config = dict(
    encoder_arch='mlp_mixer',
    model='image captioner',
    dataset='photos of plants and fungi (iNaturalist)',
    train_examples=90422,
    image_size=64,
    crop_scale_min=1,
    horizontal_flip=True,
    translate=0.06,
    rotation_deg=10,
    tokenizer='word',
    vocab_size=1482,
    encoder_norm='layernorm',
    encoder_norm_position='sandwich',
    encoder_activation='gelu',
    encoder_mlp_ratio=4,
    encoder_parallel_block=False,
    encoder_inner_norm=False,
    encoder_patch_size=[8, 8],
    encoder_conv_stem=False,
    encoder_layers=12,
    encoder_width=192,
    fusion='cross_attention',
    decoder_width=128,
    decoder_layers=12,
    decoder_norm='rmsnorm',
    decoder_norm_position='pre',
    decoder_activation='gelu',
    decoder_mlp_ratio=3,
    decoder_head_dim=64,
    decoder_fused_qkv=False,
    decoder_bias='none',
    decoder_qk_norm=False,
    decoder_parallel_block=False,
    decoder_dropout=0.1,
    decoder_inner_norm=False,
    decoder_positions='learned',
    decoder_cross_attention_every=1,
    decoder_tie_embeddings=False,
    init='torch_default',
    residual_init='scaled_by_depth',
    optimizer='cautious_adamw',
    lr=0.0018,
    beta1=0.8,
    beta2=0.999,
    eps=1e-08,
    grad_clip=5.0,
    steps=18300,
    batch_size=64,
    epochs=13.0,
    lr_schedule='cosine',
    final_lr_fraction=0.01,
    warmup_steps=1830,
    weight_decay=0.2,
)
Rows from block 7 of the text decoder, named by matrix and row number. Rows with one number belong to one attention dimension. Each number is 50 + 10 x the weight over its row's rms, rounded and kept within 0 to 99. All counts start at 0. After the name is the row's rms in percent of the matrix's.
# q: cross-attention query (decoder.blocks.7.cross_attn.q.weight, 128x128), inputs 64-127
# k: cross-attention key (decoder.blocks.7.cross_attn.k.weight, 128x192), inputs 64-127
q.24 106:54 55 49 49 42 61 45 79 57 63 63 60 30 27 62 50 41 46 74 61 42 34 49 65 72 49 29 67 53 48 60 52 52 48 35 38 69 36 58 60 43 40 49 50 46 47 51 52 52 53 43 59 53 47 44 71 54 57 74 58 60 66 52 39
q.25 108:41 58 52 59 56 41 43 28 46 39 32 58 72 56 41 44 56 42 65 46 57 58 47 44 42 48 46 50 38 45 50 48 48 53 40 53 28 54 33 54 61 56 54 54 30 53 33 51 51 43 49 35 46 55 53 45 42 32 45 40 34 41 34 43
q.26 126:36 64 39 49 56 42 65 43 53 48 44 57 40 46 48 49 48 51 71 47 55 52 38 60 56 54 52 39 61 30 65 48 49 58 35 57 59 54 42 40 51 35 67 55 31 54 31 63 54 43 64 37 34 52 53 56 38 38 54 53 52 46 66 47
q.27 112:57 52 50 64 40 38 45 74 61 57 48 68 47 54 54 36 38 60 57 79 47 51 40 58 41 59 36 28 41 50 59 67 60 52 46 37 32 40 58 51 56 62 42 45 42 49 57 70 48 47 52 41 52 56 30 53 47 62 50 56 38 56 51 64
q.28 091:49 68 44 53 44 36 47 68 44 46 53 59 42 55 62 41 54 57 76 51 59 50 27 50 31 47 48 44 59 52 47 52 39 50 35 50 48 37 54 48 45 35 47 59 33 64 51 63 49 44 65 39 43 52 34 63 48 53 47 38 40 50 62 49
q.29 104:63 43 69 69 42 54 43 54 61 59 47 50 57 48 52 47 38 56 26 63 46 50 40 57 43 48 54 51 47 55 36 56 57 51 63 40 39 35 58 54 69 54 47 46 61 39 56 37 24 53 27 57 71 42 53 32 53 52 46 43 42 49 38 41
q.30 096:37 47 50 59 52 66 41 52 63 45 49 51 33 36 57 59 45 54 63 57 46 45 56 61 64 47 43 71 38 58 54 38 50 54 36 51 58 41 54 49 52 52 40 53 58 56 50 45 48 57 44 65 57 50 50 57 60 58 57 45 50 63 39 24
q.31 108:40 55 33 34 49 50 56 44 37 40 48 48 46 52 48 50 59 43 77 41 53 54 60 41 56 55 44 50 49 49 63 43 44 49 37 57 57 60 44 50 33 51 47 51 39 58 46 67 82 48 71 42 28 59 46 71 48 50 53 53 56 52 60 60
q.32 085:40 55 33 30 54 55 69 52 43 45 67 38 33 43 57 62 60 38 55 35 51 43 53 54 70 41 58 55 70 50 59 43 40 49 51 61 70 52 51 44 33 28 58 47 52 49 46 50 56 51 65 49 40 47 61 56 50 49 46 62 64 54 71 50
q.33 084:53 54 53 40 31 46 54 64 53 55 58 62 51 39 49 53 49 37 62 41 39 34 44 57 59 57 42 54 66 32 51 55 52 49 54 42 56 61 38 66 47 45 69 57 38 49 34 47 59 36 61 38 53 37 55 51 43 45 64 71 60 52 56 61
q.34 096:35 57 34 46 64 52 55 43 45 31 36 48 42 51 37 53 63 40 62 47 61 53 58 43 75 41 45 45 47 47 67 53 50 50 49 56 50 54 46 40 57 56 52 50 26 55 32 58 52 47 65 34 43 58 45 40 43 29 39 51 39 49 38 50
q.35 114:53 49 38 39 54 55 66 68 40 47 58 36 23 48 62 54 49 52 53 56 56 48 41 62 66 41 48 37 67 55 76 56 50 53 56 56 66 30 66 38 38 36 46 38 53 42 60 55 49 62 56 53 39 47 45 54 44 54 34 56 51 61 67 53
q.36 086:58 44 72 67 43 46 29 43 65 53 34 59 67 55 47 37 32 60 40 64 49 50 40 50 32 57 53 48 38 47 34 57 60 52 44 45 41 45 49 54 68 62 45 57 54 47 53 44 40 53 34 53 59 48 43 35 55 58 53 32 43 47 33 44
q.37 087:38 55 48 36 47 56 65 47 50 45 50 55 45 42 49 62 49 43 56 39 44 42 41 53 73 56 68 48 66 40 54 53 56 59 46 60 76 53 43 42 53 39 74 58 43 55 38 46 52 47 65 52 46 42 58 44 51 52 60 54 60 64 64 40
q.38 101:33 53 58 41 34 61 61 31 44 45 61 41 60 50 52 57 46 56 35 37 52 61 47 25 48 63 64 35 75 44 43 40 49 50 59 66 41 55 47 53 44 42 54 59 73 20 48 41 50 39 55 62 48 41 73 43 53 49 38 47 58 51 68 48
q.39 099:48 52 49 49 44 63 61 32 47 54 53 42 61 52 43 48 53 49 27 49 38 74 56 34 54 71 60 31 64 37 44 55 53 56 66 41 40 53 50 56 58 60 63 54 59 22 52 48 51 42 46 68 53 44 60 47 49 46 45 58 46 56 67 60
q.40 125:61 39 58 55 37 55 39 67 46 56 59 43 55 52 53 43 49 46 42 62 42 51 59 44 46 51 41 53 41 65 43 57 51 42 63 33 31 41 65 61 51 64 33 41 59 43 64 48 47 49 39 55 66 49 44 51 56 61 49 54 42 57 37 61
q.41 096:34 47 26 45 70 58 62 39 47 47 46 40 34 57 42 51 56 40 49 47 66 55 54 48 69 41 55 45 49 44 60 56 48 56 72 53 54 61 57 28 56 53 56 48 34 47 41 53 54 56 68 43 37 44 55 44 45 39 30 64 45 46 38 70
q.42 090:67 45 76 64 46 58 34 40 59 55 36 46 70 49 50 45 43 43 34 54 40 55 52 52 33 49 48 64 40 56 24 49 54 50 56 38 41 53 50 62 66 62 51 52 64 45 51 34 43 52 24 57 68 45 63 38 53 55 59 39 42 47 25 40
q.43 098:42 59 56 46 44 38 48 39 54 55 63 71 62 55 41 52 56 58 34 42 44 46 44 36 37 67 61 62 52 37 25 51 48 55 42 50 53 71 26 60 58 47 62 68 50 52 42 43 51 29 63 51 56 44 52 60 57 54 66 50 61 48 63 54
q.44 096:48 47 53 54 49 34 43 55 58 42 43 65 53 50 50 50 49 59 70 49 55 47 33 65 34 36 49 62 39 48 48 48 51 52 22 59 65 52 44 50 56 40 47 52 38 76 55 58 47 61 51 38 41 56 32 55 57 60 62 32 51 54 52 39
q.45 085:60 37 40 59 53 46 40 53 58 51 40 60 57 38 43 49 48 35 76 56 44 42 49 71 58 44 25 66 25 35 57 55 51 44 41 37 66 66 50 54 58 56 57 49 36 68 44 54 55 52 44 33 50 49 48 56 51 48 73 68 51 50 30 51
q.46 112:45 52 39 31 50 54 56 50 33 41 60 41 41 50 53 59 68 39 66 34 49 49 63 47 58 48 49 58 55 54 58 40 41 45 45 65 64 59 43 52 29 46 48 51 49 59 50 56 74 46 66 49 36 58 52 69 47 48 53 59 58 57 61 56
q.47 093:47 39 38 36 34 53 54 59 31 40 61 41 40 54 49 50 65 40 58 47 51 55 68 40 61 44 46 48 53 59 65 53 50 37 60 49 46 46 54 62 37 55 31 40 49 46 65 60 65 53 64 46 42 56 38 58 57 56 41 57 52 61 54 65
q.48 092:48 47 40 40 68 56 58 51 45 42 50 28 29 55 60 63 56 56 40 47 63 45 52 54 57 27 65 57 59 70 51 42 45 52 57 64 64 38 63 30 46 44 41 40 61 59 54 38 48 63 60 51 42 49 50 44 50 53 33 33 57 50 48 40
q.49 094:43 47 44 44 73 45 48 41 46 29 36 44 37 66 42 62 67 58 40 48 65 53 48 44 52 36 64 48 42 62 46 46 49 52 54 64 60 56 56 22 62 54 44 47 43 67 55 46 44 68 61 40 44 60 36 42 53 54 32 28 37 50 37 44
q.50 096:46 54 32 49 64 55 65 52 45 48 51 39 38 62 55 44 54 61 42 61 68 49 49 42 62 48 66 30 57 55 63 64 46 56 67 52 53 38 65 29 50 52 38 39 45 40 56 59 49 58 63 50 40 42 44 49 42 51 20 47 42 54 47 65
q.51 112:59 46 42 56 44 70 33 50 37 54 51 42 51 36 54 37 35 28 91 65 48 54 44 59 54 46 25 54 44 44 70 53 54 38 51 40 47 34 61 58 46 42 56 44 40 26 49 58 51 65 32 53 44 54 60 56 44 47 51 50 41 56 32 43
q.52 091:52 51 55 62 47 39 32 39 60 45 33 59 68 60 43 46 53 48 53 41 46 51 53 51 27 46 57 61 35 40 37 45 55 51 37 52 39 67 44 51 66 65 54 56 43 71 44 48 50 44 41 40 55 58 48 47 54 48 57 42 39 34 31 41
q.53 091:45 56 58 39 36 60 53 43 50 60 68 51 56 41 51 53 43 49 41 39 40 42 51 44 56 58 57 67 63 42 37 48 46 54 47 50 64 58 38 67 45 40 60 61 68 32 41 43 53 40 53 61 56 36 68 52 58 62 66 54 72 60 63 43
q.54 098:34 61 56 42 55 36 48 54 61 46 52 56 44 57 58 59 57 65 50 38 55 44 33 49 37 40 62 60 56 55 33 38 42 57 32 67 56 51 40 43 54 39 50 65 46 72 45 44 48 46 72 40 47 52 38 57 53 60 51 30 57 51 62 39
q.55 087:43 50 33 28 62 60 65 51 35 40 62 32 33 46 49 63 71 37 50 31 52 48 64 51 68 33 52 60 61 59 61 42 40 46 60 62 67 52 48 47 34 39 49 44 53 54 53 44 56 55 59 51 44 51 54 55 54 44 42 53 58 51 58 50
q.56 108:62 47 51 60 54 46 35 62 55 52 48 55 50 58 50 40 48 56 40 70 48 53 56 45 39 50 40 41 32 63 48 62 60 48 61 41 34 39 63 48 55 71 29 41 53 49 68 57 46 56 42 56 58 58 30 46 54 59 44 51 34 54 33 61
q.57 104:57 52 58 65 35 41 55 60 65 67 52 69 60 52 49 42 39 57 48 68 42 55 46 58 38 72 42 29 47 40 50 67 58 53 51 35 26 50 47 59 54 62 49 52 45 44 51 65 50 33 47 48 58 48 45 53 43 52 58 68 47 54 60 66
q.58 108:59 47 41 42 63 56 55 65 38 42 54 29 25 51 67 56 57 46 55 52 58 45 45 58 57 33 43 47 55 67 72 45 46 50 55 59 61 34 73 38 37 37 38 33 54 56 60 51 47 71 47 44 41 54 46 57 49 59 36 50 47 54 52 45
q.59 102:67 46 43 61 57 44 45 70 51 52 49 47 37 54 51 42 47 49 58 70 51 49 49 59 46 49 28 34 36 56 68 64 61 44 60 38 36 31 70 42 47 66 36 38 45 55 65 64 47 59 41 49 52 60 31 53 43 52 40 61 30 47 38 61
q.60 108:58 56 55 55 37 27 41 48 58 45 48 67 62 55 40 47 61 51 34 40 45 56 51 37 32 54 72 47 54 39 36 49 58 49 37 50 46 62 32 64 57 68 48 54 44 69 47 45 49 34 47 36 61 60 50 44 54 47 60 38 42 43 50 51
q.61 103:40 55 31 31 54 50 58 48 36 40 58 44 38 50 50 56 67 39 70 36 51 52 63 47 59 48 46 54 56 52 64 43 42 47 43 60 62 59 44 51 28 45 48 49 43 62 49 60 73 46 69 45 33 59 50 68 47 47 53 58 57 55 63 56
q.62 099:41 53 34 32 50 51 56 52 38 44 61 45 41 48 52 56 67 38 70 36 49 49 64 48 59 48 43 55 57 50 64 43 42 44 41 58 62 58 44 53 27 46 50 49 42 61 47 59 71 44 68 44 35 58 52 68 47 48 55 61 58 55 63 58
q.63 108:45 51 42 30 49 50 53 46 34 38 57 42 44 50 51 59 63 42 65 32 49 48 63 41 58 50 53 56 52 53 55 39 42 44 42 67 64 61 39 51 30 47 46 52 52 60 50 55 76 48 67 49 34 58 51 68 50 49 52 56 60 56 58 57
q.64 115:48 56 54 45 59 38 62 59 37 49 40 36 51 61 50 45 43 51 77 74 56 49 62 43 53 66 48 40 54 30 61 63 55 49 47 55 54 35 40 63 41 51 53 57 45 56 46 52 42 62 63 45 33 75 28 44 63 32 55 51 56 54 44 62
q.65 106:56 42 52 70 40 61 54 63 57 45 60 58 63 63 33 54 53 47 43 38 53 37 59 33 61 45 45 44 49 47 55 49 59 32 40 58 55 61 44 45 48 59 58 55 43 46 36 33 50 40 42 42 49 33 65 49 49 45 47 60 38 40 51 51
q.66 095:41 40 59 51 58 37 62 45 46 65 50 28 34 37 54 49 54 51 45 60 56 58 51 61 54 67 59 40 46 56 54 57 48 52 64 58 39 27 56 61 64 49 48 48 56 55 42 56 39 62 55 52 61 59 53 31 48 37 44 50 56 42 27 49
q.67 137:57 46 50 72 41 61 57 65 61 42 65 59 65 63 33 53 58 43 42 39 48 33 63 35 64 39 44 50 43 49 53 56 58 35 38 54 53 59 40 46 53 55 64 52 44 52 41 28 47 38 42 40 53 35 65 50 49 47 49 59 41 44 56 48
q.68 101:72 49 41 46 51 52 56 67 51 42 57 47 52 60 35 45 56 45 59 61 54 44 57 39 61 55 52 45 53 41 48 56 56 44 50 34 55 44 46 42 56 58 55 55 39 53 42 42 48 55 74 32 40 68 43 50 52 64 67 72 55 49 48 57
q.69 094:43 48 50 63 45 51 27 43 53 45 59 46 47 46 45 39 54 41 50 78 64 50 50 69 48 49 67 46 46 45 49 49 55 42 50 47 51 35 55 47 52 57 41 53 25 55 38 55 39 44 61 37 58 53 55 53 51 43 36 64 62 44 30 71
q.70 085:60 46 44 41 60 51 52 39 48 51 63 57 49 50 53 47 63 55 37 29 45 35 36 41 73 39 63 58 48 60 39 43 48 62 65 37 59 40 50 40 71 39 64 42 55 49 55 48 65 59 53 60 50 43 58 56 51 67 46 46 59 52 64 48
q.71 087:44 43 47 52 47 50 45 48 49 40 48 51 34 60 61 51 55 47 35 28 45 42 46 43 61 38 59 42 50 55 47 43 42 65 54 58 66 52 54 57 50 35 43 55 59 54 59 54 65 62 28 68 56 21 52 53 47 59 42 36 55 57 61 55
q.72 088:36 59 50 51 57 29 60 35 59 51 53 35 33 37 60 58 52 47 34 47 41 62 44 61 48 68 80 49 38 57 56 50 43 63 50 45 39 37 60 41 65 52 52 52 50 55 44 42 44 52 69 47 76 36 51 50 41 40 49 59 53 50 42 37
q.73 100:35 53 49 55 51 48 33 30 52 39 42 43 41 45 58 45 52 42 40 60 50 65 59 80 43 45 54 41 46 43 58 57 38 64 40 70 38 41 54 55 46 28 26 46 49 68 44 64 40 34 47 56 64 41 42 33 45 32 46 35 54 54 45 62
k.24 104:31 56 46 48 62 28 44 51 57 48 47 59 43 55 67 64 50 48 55 55 39 57 46 54 60 52 53 41 57 44 52 58 50 49 57 73 51 45 43 42 50 60 41 40 60 47 56 55 43 48 39 54 74 58 57 43 50 47 43 42 24 49 56 43
k.25 114:64 61 49 57 41 59 54 56 44 51 48 54 45 46 44 38 53 65 60 44 55 51 68 56 60 62 57 37 53 54 47 56 41 61 55 46 42 58 69 61 53 34 32 61 68 52 56 35 52 51 61 59 31 41 44 56 57 60 57 57 55 57 48 47
k.26 107:64 47 56 59 48 54 60 67 55 56 49 58 50 44 64 41 49 52 61 53 41 63 63 48 52 44 55 40 56 35 44 59 57 62 46 44 38 59 63 56 44 47 40 63 64 60 56 63 59 58 52 60 30 61 55 43 47 56 52 41 41 53 49 37
k.27 094:50 36 50 54 50 46 35 38 51 41 58 45 51 43 49 54 62 38 63 39 55 56 53 62 54 49 54 48 43 58 31 60 35 37 49 58 50 59 50 53 42 44 45 41 50 41 34 35 68 39 59 52 60 29 36 59 43 54 55 29 43 55 49 43
k.28 098:41 49 48 42 56 41 29 48 51 43 46 55 48 55 54 52 58 41 60 49 39 57 55 48 49 53 44 50 57 38 34 42 41 46 56 54 39 64 39 48 43 64 38 39 53 26 45 58 59 60 56 55 62 45 58 57 33 59 40 42 29 47 43 51
k.29 095:44 67 50 35 44 47 64 52 58 49 31 52 50 47 38 39 40 58 49 55 52 53 37 48 45 43 44 50 57 42 55 55 63 50 47 51 59 38 53 45 59 54 72 50 34 56 40 58 59 52 41 47 44 49 47 61 46 47 59 29 59 41 48 46
k.30 096:43 62 38 42 38 44 37 57 54 52 46 58 55 66 52 57 46 59 57 57 40 62 49 59 79 66 44 41 62 44 56 54 47 56 66 69 53 42 57 48 50 58 44 57 48 55 60 35 39 58 44 57 62 57 61 48 72 50 41 53 46 66 41 45
k.31 108:60 36 47 68 51 54 31 44 43 52 71 44 46 53 58 60 59 47 54 44 49 46 63 56 57 60 57 52 43 59 45 48 36 48 54 51 40 64 48 54 44 45 28 47 64 46 59 41 41 49 60 53 58 49 47 38 57 53 40 71 41 59 52 52
k.32 069:50 41 58 42 57 56 59 58 58 52 43 49 57 52 64 54 45 41 48 58 42 55 44 24 41 40 35 57 55 31 58 30 61 62 52 47 48 47 31 44 52 60 50 52 55 53 57 80 41 67 39 52 47 68 59 44 45 46 34 54 30 37 55 49
k.33 089:53 40 59 56 69 47 68 58 45 55 56 62 46 23 78 51 50 43 39 38 46 44 46 46 37 28 67 53 39 60 55 58 51 47 30 53 54 45 47 43 50 37 46 54 77 55 56 76 46 35 40 46 44 51 39 39 40 44 41 48 36 48 58 43
k.34 094:57 62 56 52 39 67 56 61 52 44 43 49 61 44 48 40 58 49 56 48 50 64 55 39 59 50 41 36 55 39 49 33 38 60 62 55 37 57 55 70 57 36 32 60 59 61 44 52 54 70 62 62 33 43 40 61 50 59 47 55 42 55 57 40
k.35 123:49 56 56 48 45 54 33 42 62 51 50 37 54 59 41 52 50 32 56 61 51 58 39 38 51 44 26 55 59 31 54 32 60 54 57 58 45 57 33 48 45 69 57 42 34 48 44 59 52 71 50 52 58 58 53 56 42 50 40 37 34 44 47 45
k.36 067:54 60 44 55 44 41 44 54 46 50 46 58 46 50 42 47 50 62 54 48 51 48 53 77 58 55 61 47 52 56 50 73 58 44 42 49 56 47 70 51 48 50 62 53 38 56 43 42 59 37 45 46 48 45 52 49 54 54 63 41 63 58 42 50
k.37 087:57 50 57 46 50 50 59 70 52 63 48 54 50 36 60 44 43 50 50 52 33 53 51 51 46 34 61 50 52 37 59 56 64 57 44 43 50 47 53 54 50 47 61 73 46 75 63 83 43 59 36 49 36 69 61 32 47 48 44 43 44 54 53 35
k.38 098:59 56 53 54 40 48 62 44 52 72 54 40 53 59 51 51 33 57 39 57 55 38 48 41 39 48 52 66 47 51 55 53 73 54 42 42 53 45 52 43 49 63 76 54 46 56 56 55 39 59 42 37 47 74 62 35 52 48 40 51 62 42 35 53
k.39 100:55 49 62 63 30 56 73 41 49 67 59 36 45 47 45 41 31 63 44 53 55 43 54 43 39 43 53 54 42 64 46 59 63 52 36 34 57 47 58 49 55 46 65 56 40 62 47 48 41 41 53 34 36 53 48 44 49 51 61 45 71 46 50 44
k.40 119:38 51 49 47 48 47 40 29 46 47 57 40 48 52 44 58 53 52 45 41 61 43 39 47 46 53 47 58 39 66 44 39 38 36 52 58 58 47 36 44 56 46 47 31 43 40 39 39 49 42 49 42 69 34 38 58 51 48 49 52 47 47 52 53
k.41 091:64 52 56 55 36 67 56 54 51 45 50 45 61 47 37 43 47 45 51 54 54 61 44 42 49 34 32 49 45 35 60 26 55 54 57 45 39 51 53 59 56 35 48 65 39 75 46 66 52 53 63 59 40 57 44 50 52 56 51 42 52 53 57 47
k.42 070:46 70 42 48 40 46 55 48 44 52 47 49 40 49 34 43 43 74 45 51 53 45 53 62 51 56 60 51 53 65 58 66 59 47 44 40 61 36 63 44 61 45 61 46 46 53 51 43 51 33 41 44 45 45 47 54 57 48 66 56 64 47 50 56
k.43 102:45 32 55 48 62 42 68 55 45 53 52 65 45 36 69 51 46 56 41 44 33 39 46 56 37 39 75 59 39 55 48 76 46 45 36 43 53 38 62 53 45 46 60 68 58 48 58 60 47 43 37 41 43 50 57 31 47 46 50 56 66 59 51 54
k.44 094:41 42 42 39 58 44 28 62 52 46 41 68 41 52 55 52 58 46 62 47 35 56 52 66 60 62 56 46 57 43 47 60 27 49 49 49 44 58 53 59 42 61 38 52 56 41 55 54 58 61 46 56 58 38 56 52 55 55 49 55 43 60 38 47
k.45 088:53 46 47 50 50 47 56 62 41 57 54 64 43 33 55 46 53 61 50 37 45 59 59 65 59 53 65 36 47 60 61 48 32 49 48 57 50 52 65 55 59 23 20 56 69 61 54 66 55 35 56 57 44 42 39 48 64 49 60 52 45 58 55 40
k.46 108:54 42 49 62 51 54 35 41 44 56 70 41 43 52 57 59 58 46 47 45 49 41 57 47 53 57 52 54 42 58 48 41 37 50 57 52 43 57 40 51 45 46 33 46 61 42 63 41 38 56 58 50 60 50 48 40 57 49 38 74 41 54 49 48
k.47 109:50 40 53 60 50 57 30 32 44 56 71 36 44 48 53 58 59 47 47 39 53 41 49 43 51 57 48 53 38 61 45 34 36 44 56 56 42 56 32 55 49 46 34 38 56 43 48 42 43 56 62 46 64 42 40 45 54 52 37 63 40 51 53 47
k.48 097:48 64 48 39 47 53 26 47 59 42 39 48 61 68 37 48 54 37 54 62 50 57 42 38 52 52 21 55 60 24 59 26 55 53 66 53 45 51 35 53 49 68 59 47 32 51 49 49 50 70 44 56 58 60 58 57 48 52 39 46 42 46 48 59
k.49 093:44 50 51 37 38 62 32 45 53 40 39 51 61 54 32 47 57 43 53 55 42 62 43 45 53 48 26 51 55 31 50 35 39 48 67 44 39 58 46 75 52 53 57 63 29 55 45 49 57 78 54 56 38 48 51 60 49 57 57 49 54 64 50 53
k.50 096:50 57 55 52 34 58 38 40 60 42 46 36 65 61 28 49 50 31 57 61 55 62 40 42 50 41 23 49 52 31 45 26 61 53 60 48 43 56 44 53 48 60 64 52 18 55 36 51 54 64 60 54 55 58 54 58 38 55 45 37 44 46 45 49
k.51 121:57 72 44 69 40 38 39 41 48 64 51 40 42 58 41 45 42 66 66 54 65 57 59 56 62 71 47 39 56 54 58 40 64 60 58 61 48 58 54 37 61 50 34 28 63 43 58 43 50 41 56 60 62 54 49 54 57 55 53 52 32 43 58 47
k.52 095:54 44 45 49 53 55 52 54 39 52 55 59 43 39 51 43 61 64 55 41 53 49 67 65 60 60 68 47 47 63 49 65 31 50 47 42 47 50 65 61 50 32 36 61 66 53 58 35 48 43 56 52 35 43 46 52 60 52 58 59 63 60 44 52
k.53 088:43 46 54 50 63 36 67 56 47 63 51 56 45 47 67 56 30 56 39 52 35 38 44 52 34 45 67 62 46 57 55 68 67 54 39 48 59 33 52 34 51 57 66 55 55 53 62 64 36 40 34 40 60 67 69 24 51 41 42 56 49 48 54 54
k.54 090:39 45 44 29 57 43 34 56 50 33 39 67 54 49 62 52 58 37 53 53 27 52 47 44 48 46 48 60 57 31 39 56 32 46 52 45 45 52 40 61 42 63 56 60 48 44 55 54 54 68 38 53 50 47 59 44 43 49 39 51 49 60 43 55
k.55 075:43 48 56 41 56 64 52 49 55 48 45 45 56 54 53 56 53 42 47 58 47 51 41 28 49 48 33 52 55 38 60 22 47 57 60 52 46 53 28 56 54 59 45 46 51 44 60 61 38 72 49 50 51 58 53 53 51 45 37 66 39 45 56 54
k.56 090:44 46 47 49 45 50 35 34 48 35 54 42 57 55 30 55 59 43 49 41 62 52 45 56 54 54 42 47 44 61 41 44 32 38 54 59 53 52 44 53 48 45 51 43 34 41 32 27 58 46 60 46 64 25 38 67 50 53 56 46 59 53 52 54
k.57 100:57 33 55 60 51 50 62 50 46 51 64 49 46 37 55 43 53 47 48 37 56 46 52 58 43 35 66 54 38 67 33 65 45 42 34 43 56 52 58 43 45 34 49 49 53 51 38 48 58 26 52 42 50 37 34 53 44 49 60 37 56 49 46 42
k.58 126:45 62 49 43 44 53 27 39 59 49 47 40 54 61 38 52 50 40 59 61 56 55 43 34 56 57 24 48 62 32 57 26 54 53 63 60 47 56 33 50 48 67 49 36 38 42 48 52 50 70 51 55 58 53 51 62 49 51 45 47 38 48 50 50
k.59 093:49 50 47 53 43 55 35 32 52 38 54 39 51 52 30 50 63 43 58 47 70 59 51 52 60 51 35 41 49 53 44 38 39 42 57 60 49 60 45 50 48 45 41 36 39 38 36 29 60 48 63 56 55 32 37 71 45 53 54 39 45 48 49 46
k.60 113:51 29 59 48 65 56 62 55 39 45 54 65 40 29 67 46 68 51 50 37 49 43 58 53 47 47 76 52 41 60 34 68 31 49 36 36 46 52 57 60 46 39 39 64 66 43 45 53 45 49 52 39 33 34 45 52 43 53 57 61 56 50 38 50
k.61 097:55 37 51 63 53 55 36 43 44 56 69 43 45 51 60 62 59 46 50 45 47 46 60 45 53 55 51 51 42 56 46 40 35 51 56 53 41 58 41 53 44 46 28 48 64 44 60 42 39 55 61 51 58 50 50 42 53 50 38 71 41 55 52 50
k.62 091:53 35 49 63 56 55 39 46 46 56 66 45 45 50 63 60 58 46 50 45 46 44 58 45 52 55 52 51 42 56 44 40 33 50 56 51 44 56 40 52 45 46 28 45 68 43 60 46 40 54 59 52 58 49 48 41 53 50 37 71 39 53 53 49
k.63 107:57 40 48 64 53 54 35 42 43 55 71 43 43 53 57 59 59 46 46 46 50 40 59 51 55 57 55 56 42 58 49 47 38 50 57 52 45 59 44 51 44 46 34 48 61 43 63 41 37 54 58 49 60 54 49 39 57 49 39 75 43 56 48 51
k.64 111:52 55 34 50 38 40 49 49 45 55 67 35 49 50 45 38 27 64 59 44 38 50 49 52 50 44 50 45 43 47 39 41 42 46 65 27 50 60 46 47 52 43 43 57 55 60 65 45 49 50 35 60 55 45 45 58 57 46 66 43 66 49 49 45
k.65 106:52 25 49 38 64 64 64 49 51 41 57 57 73 57 50 48 64 37 38 45 59 55 48 53 47 54 55 42 48 66 46 67 39 47 39 44 50 57 52 46 40 45 37 39 46 38 51 42 59 34 57 43 47 48 50 53 53 52 47 50 64 45 51 57
k.66 104:29 47 44 45 54 48 58 53 35 32 48 48 54 38 38 37 52 47 45 33 17 49 47 59 51 39 48 61 53 32 24 66 41 26 60 32 55 45 39 71 49 35 51 58 49 64 57 32 43 45 38 56 56 32 36 63 41 42 50 65 65 62 45 40
k.67 126:53 25 50 38 65 66 69 57 57 44 55 59 72 63 48 49 61 40 38 51 57 54 50 57 48 57 58 41 47 70 44 68 46 52 33 45 49 60 54 46 44 51 41 41 46 41 51 45 58 29 55 40 46 49 56 52 51 53 49 46 59 43 54 55
k.68 100:37 60 42 51 38 42 59 61 69 64 41 46 63 68 43 59 31 49 43 62 51 50 61 38 40 47 48 46 44 52 50 46 67 63 45 36 54 56 60 53 49 52 40 49 43 61 48 44 42 36 43 53 50 67 60 53 57 49 59 37 48 34 39 49
k.69 094:24 49 56 46 43 53 59 52 59 47 32 38 54 40 36 48 51 35 43 45 50 50 57 32 47 30 61 52 65 41 50 67 47 49 50 44 48 51 64 72 54 42 51 48 40 63 43 39 42 55 54 56 33 55 49 53 38 57 44 55 65 62 44 47
k.70 087:68 54 52 57 49 47 53 64 64 51 34 41 47 67 39 62 44 30 44 66 54 37 53 54 53 64 46 62 64 51 53 55 72 63 40 61 52 49 54 46 51 69 51 56 50 42 47 50 46 55 42 41 52 59 59 44 52 46 54 47 27 50 44 59
k.71 099:64 60 63 58 48 55 38 52 40 46 59 44 39 41 47 56 62 32 50 52 51 50 51 54 72 51 43 51 52 45 60 47 42 57 46 65 42 34 49 48 38 57 51 57 51 40 50 47 59 66 58 50 56 53 51 41 45 47 39 62 46 55 45 47
k.72 092:48 46 63 43 52 43 52 59 44 43 45 53 51 41 45 46 51 27 41 41 44 50 56 54 42 39 61 55 67 47 28 64 57 33 45 56 44 45 23 62 61 54 64 52 29 69 53 50 40 54 53 48 52 35 50 69 26 53 59 55 57 53 33 50
k.73 114:38 56 58 46 55 57 36 53 34 47 54 45 41 22 55 50 57 50 56 30 46 52 57 46 54 35 55 51 57 38 38 53 33 31 60 51 33 41 36 76 57 34 60 46 50 60 47 44 55 61 57 52 52 42 36 51 36 61 44 65 64 69 41 45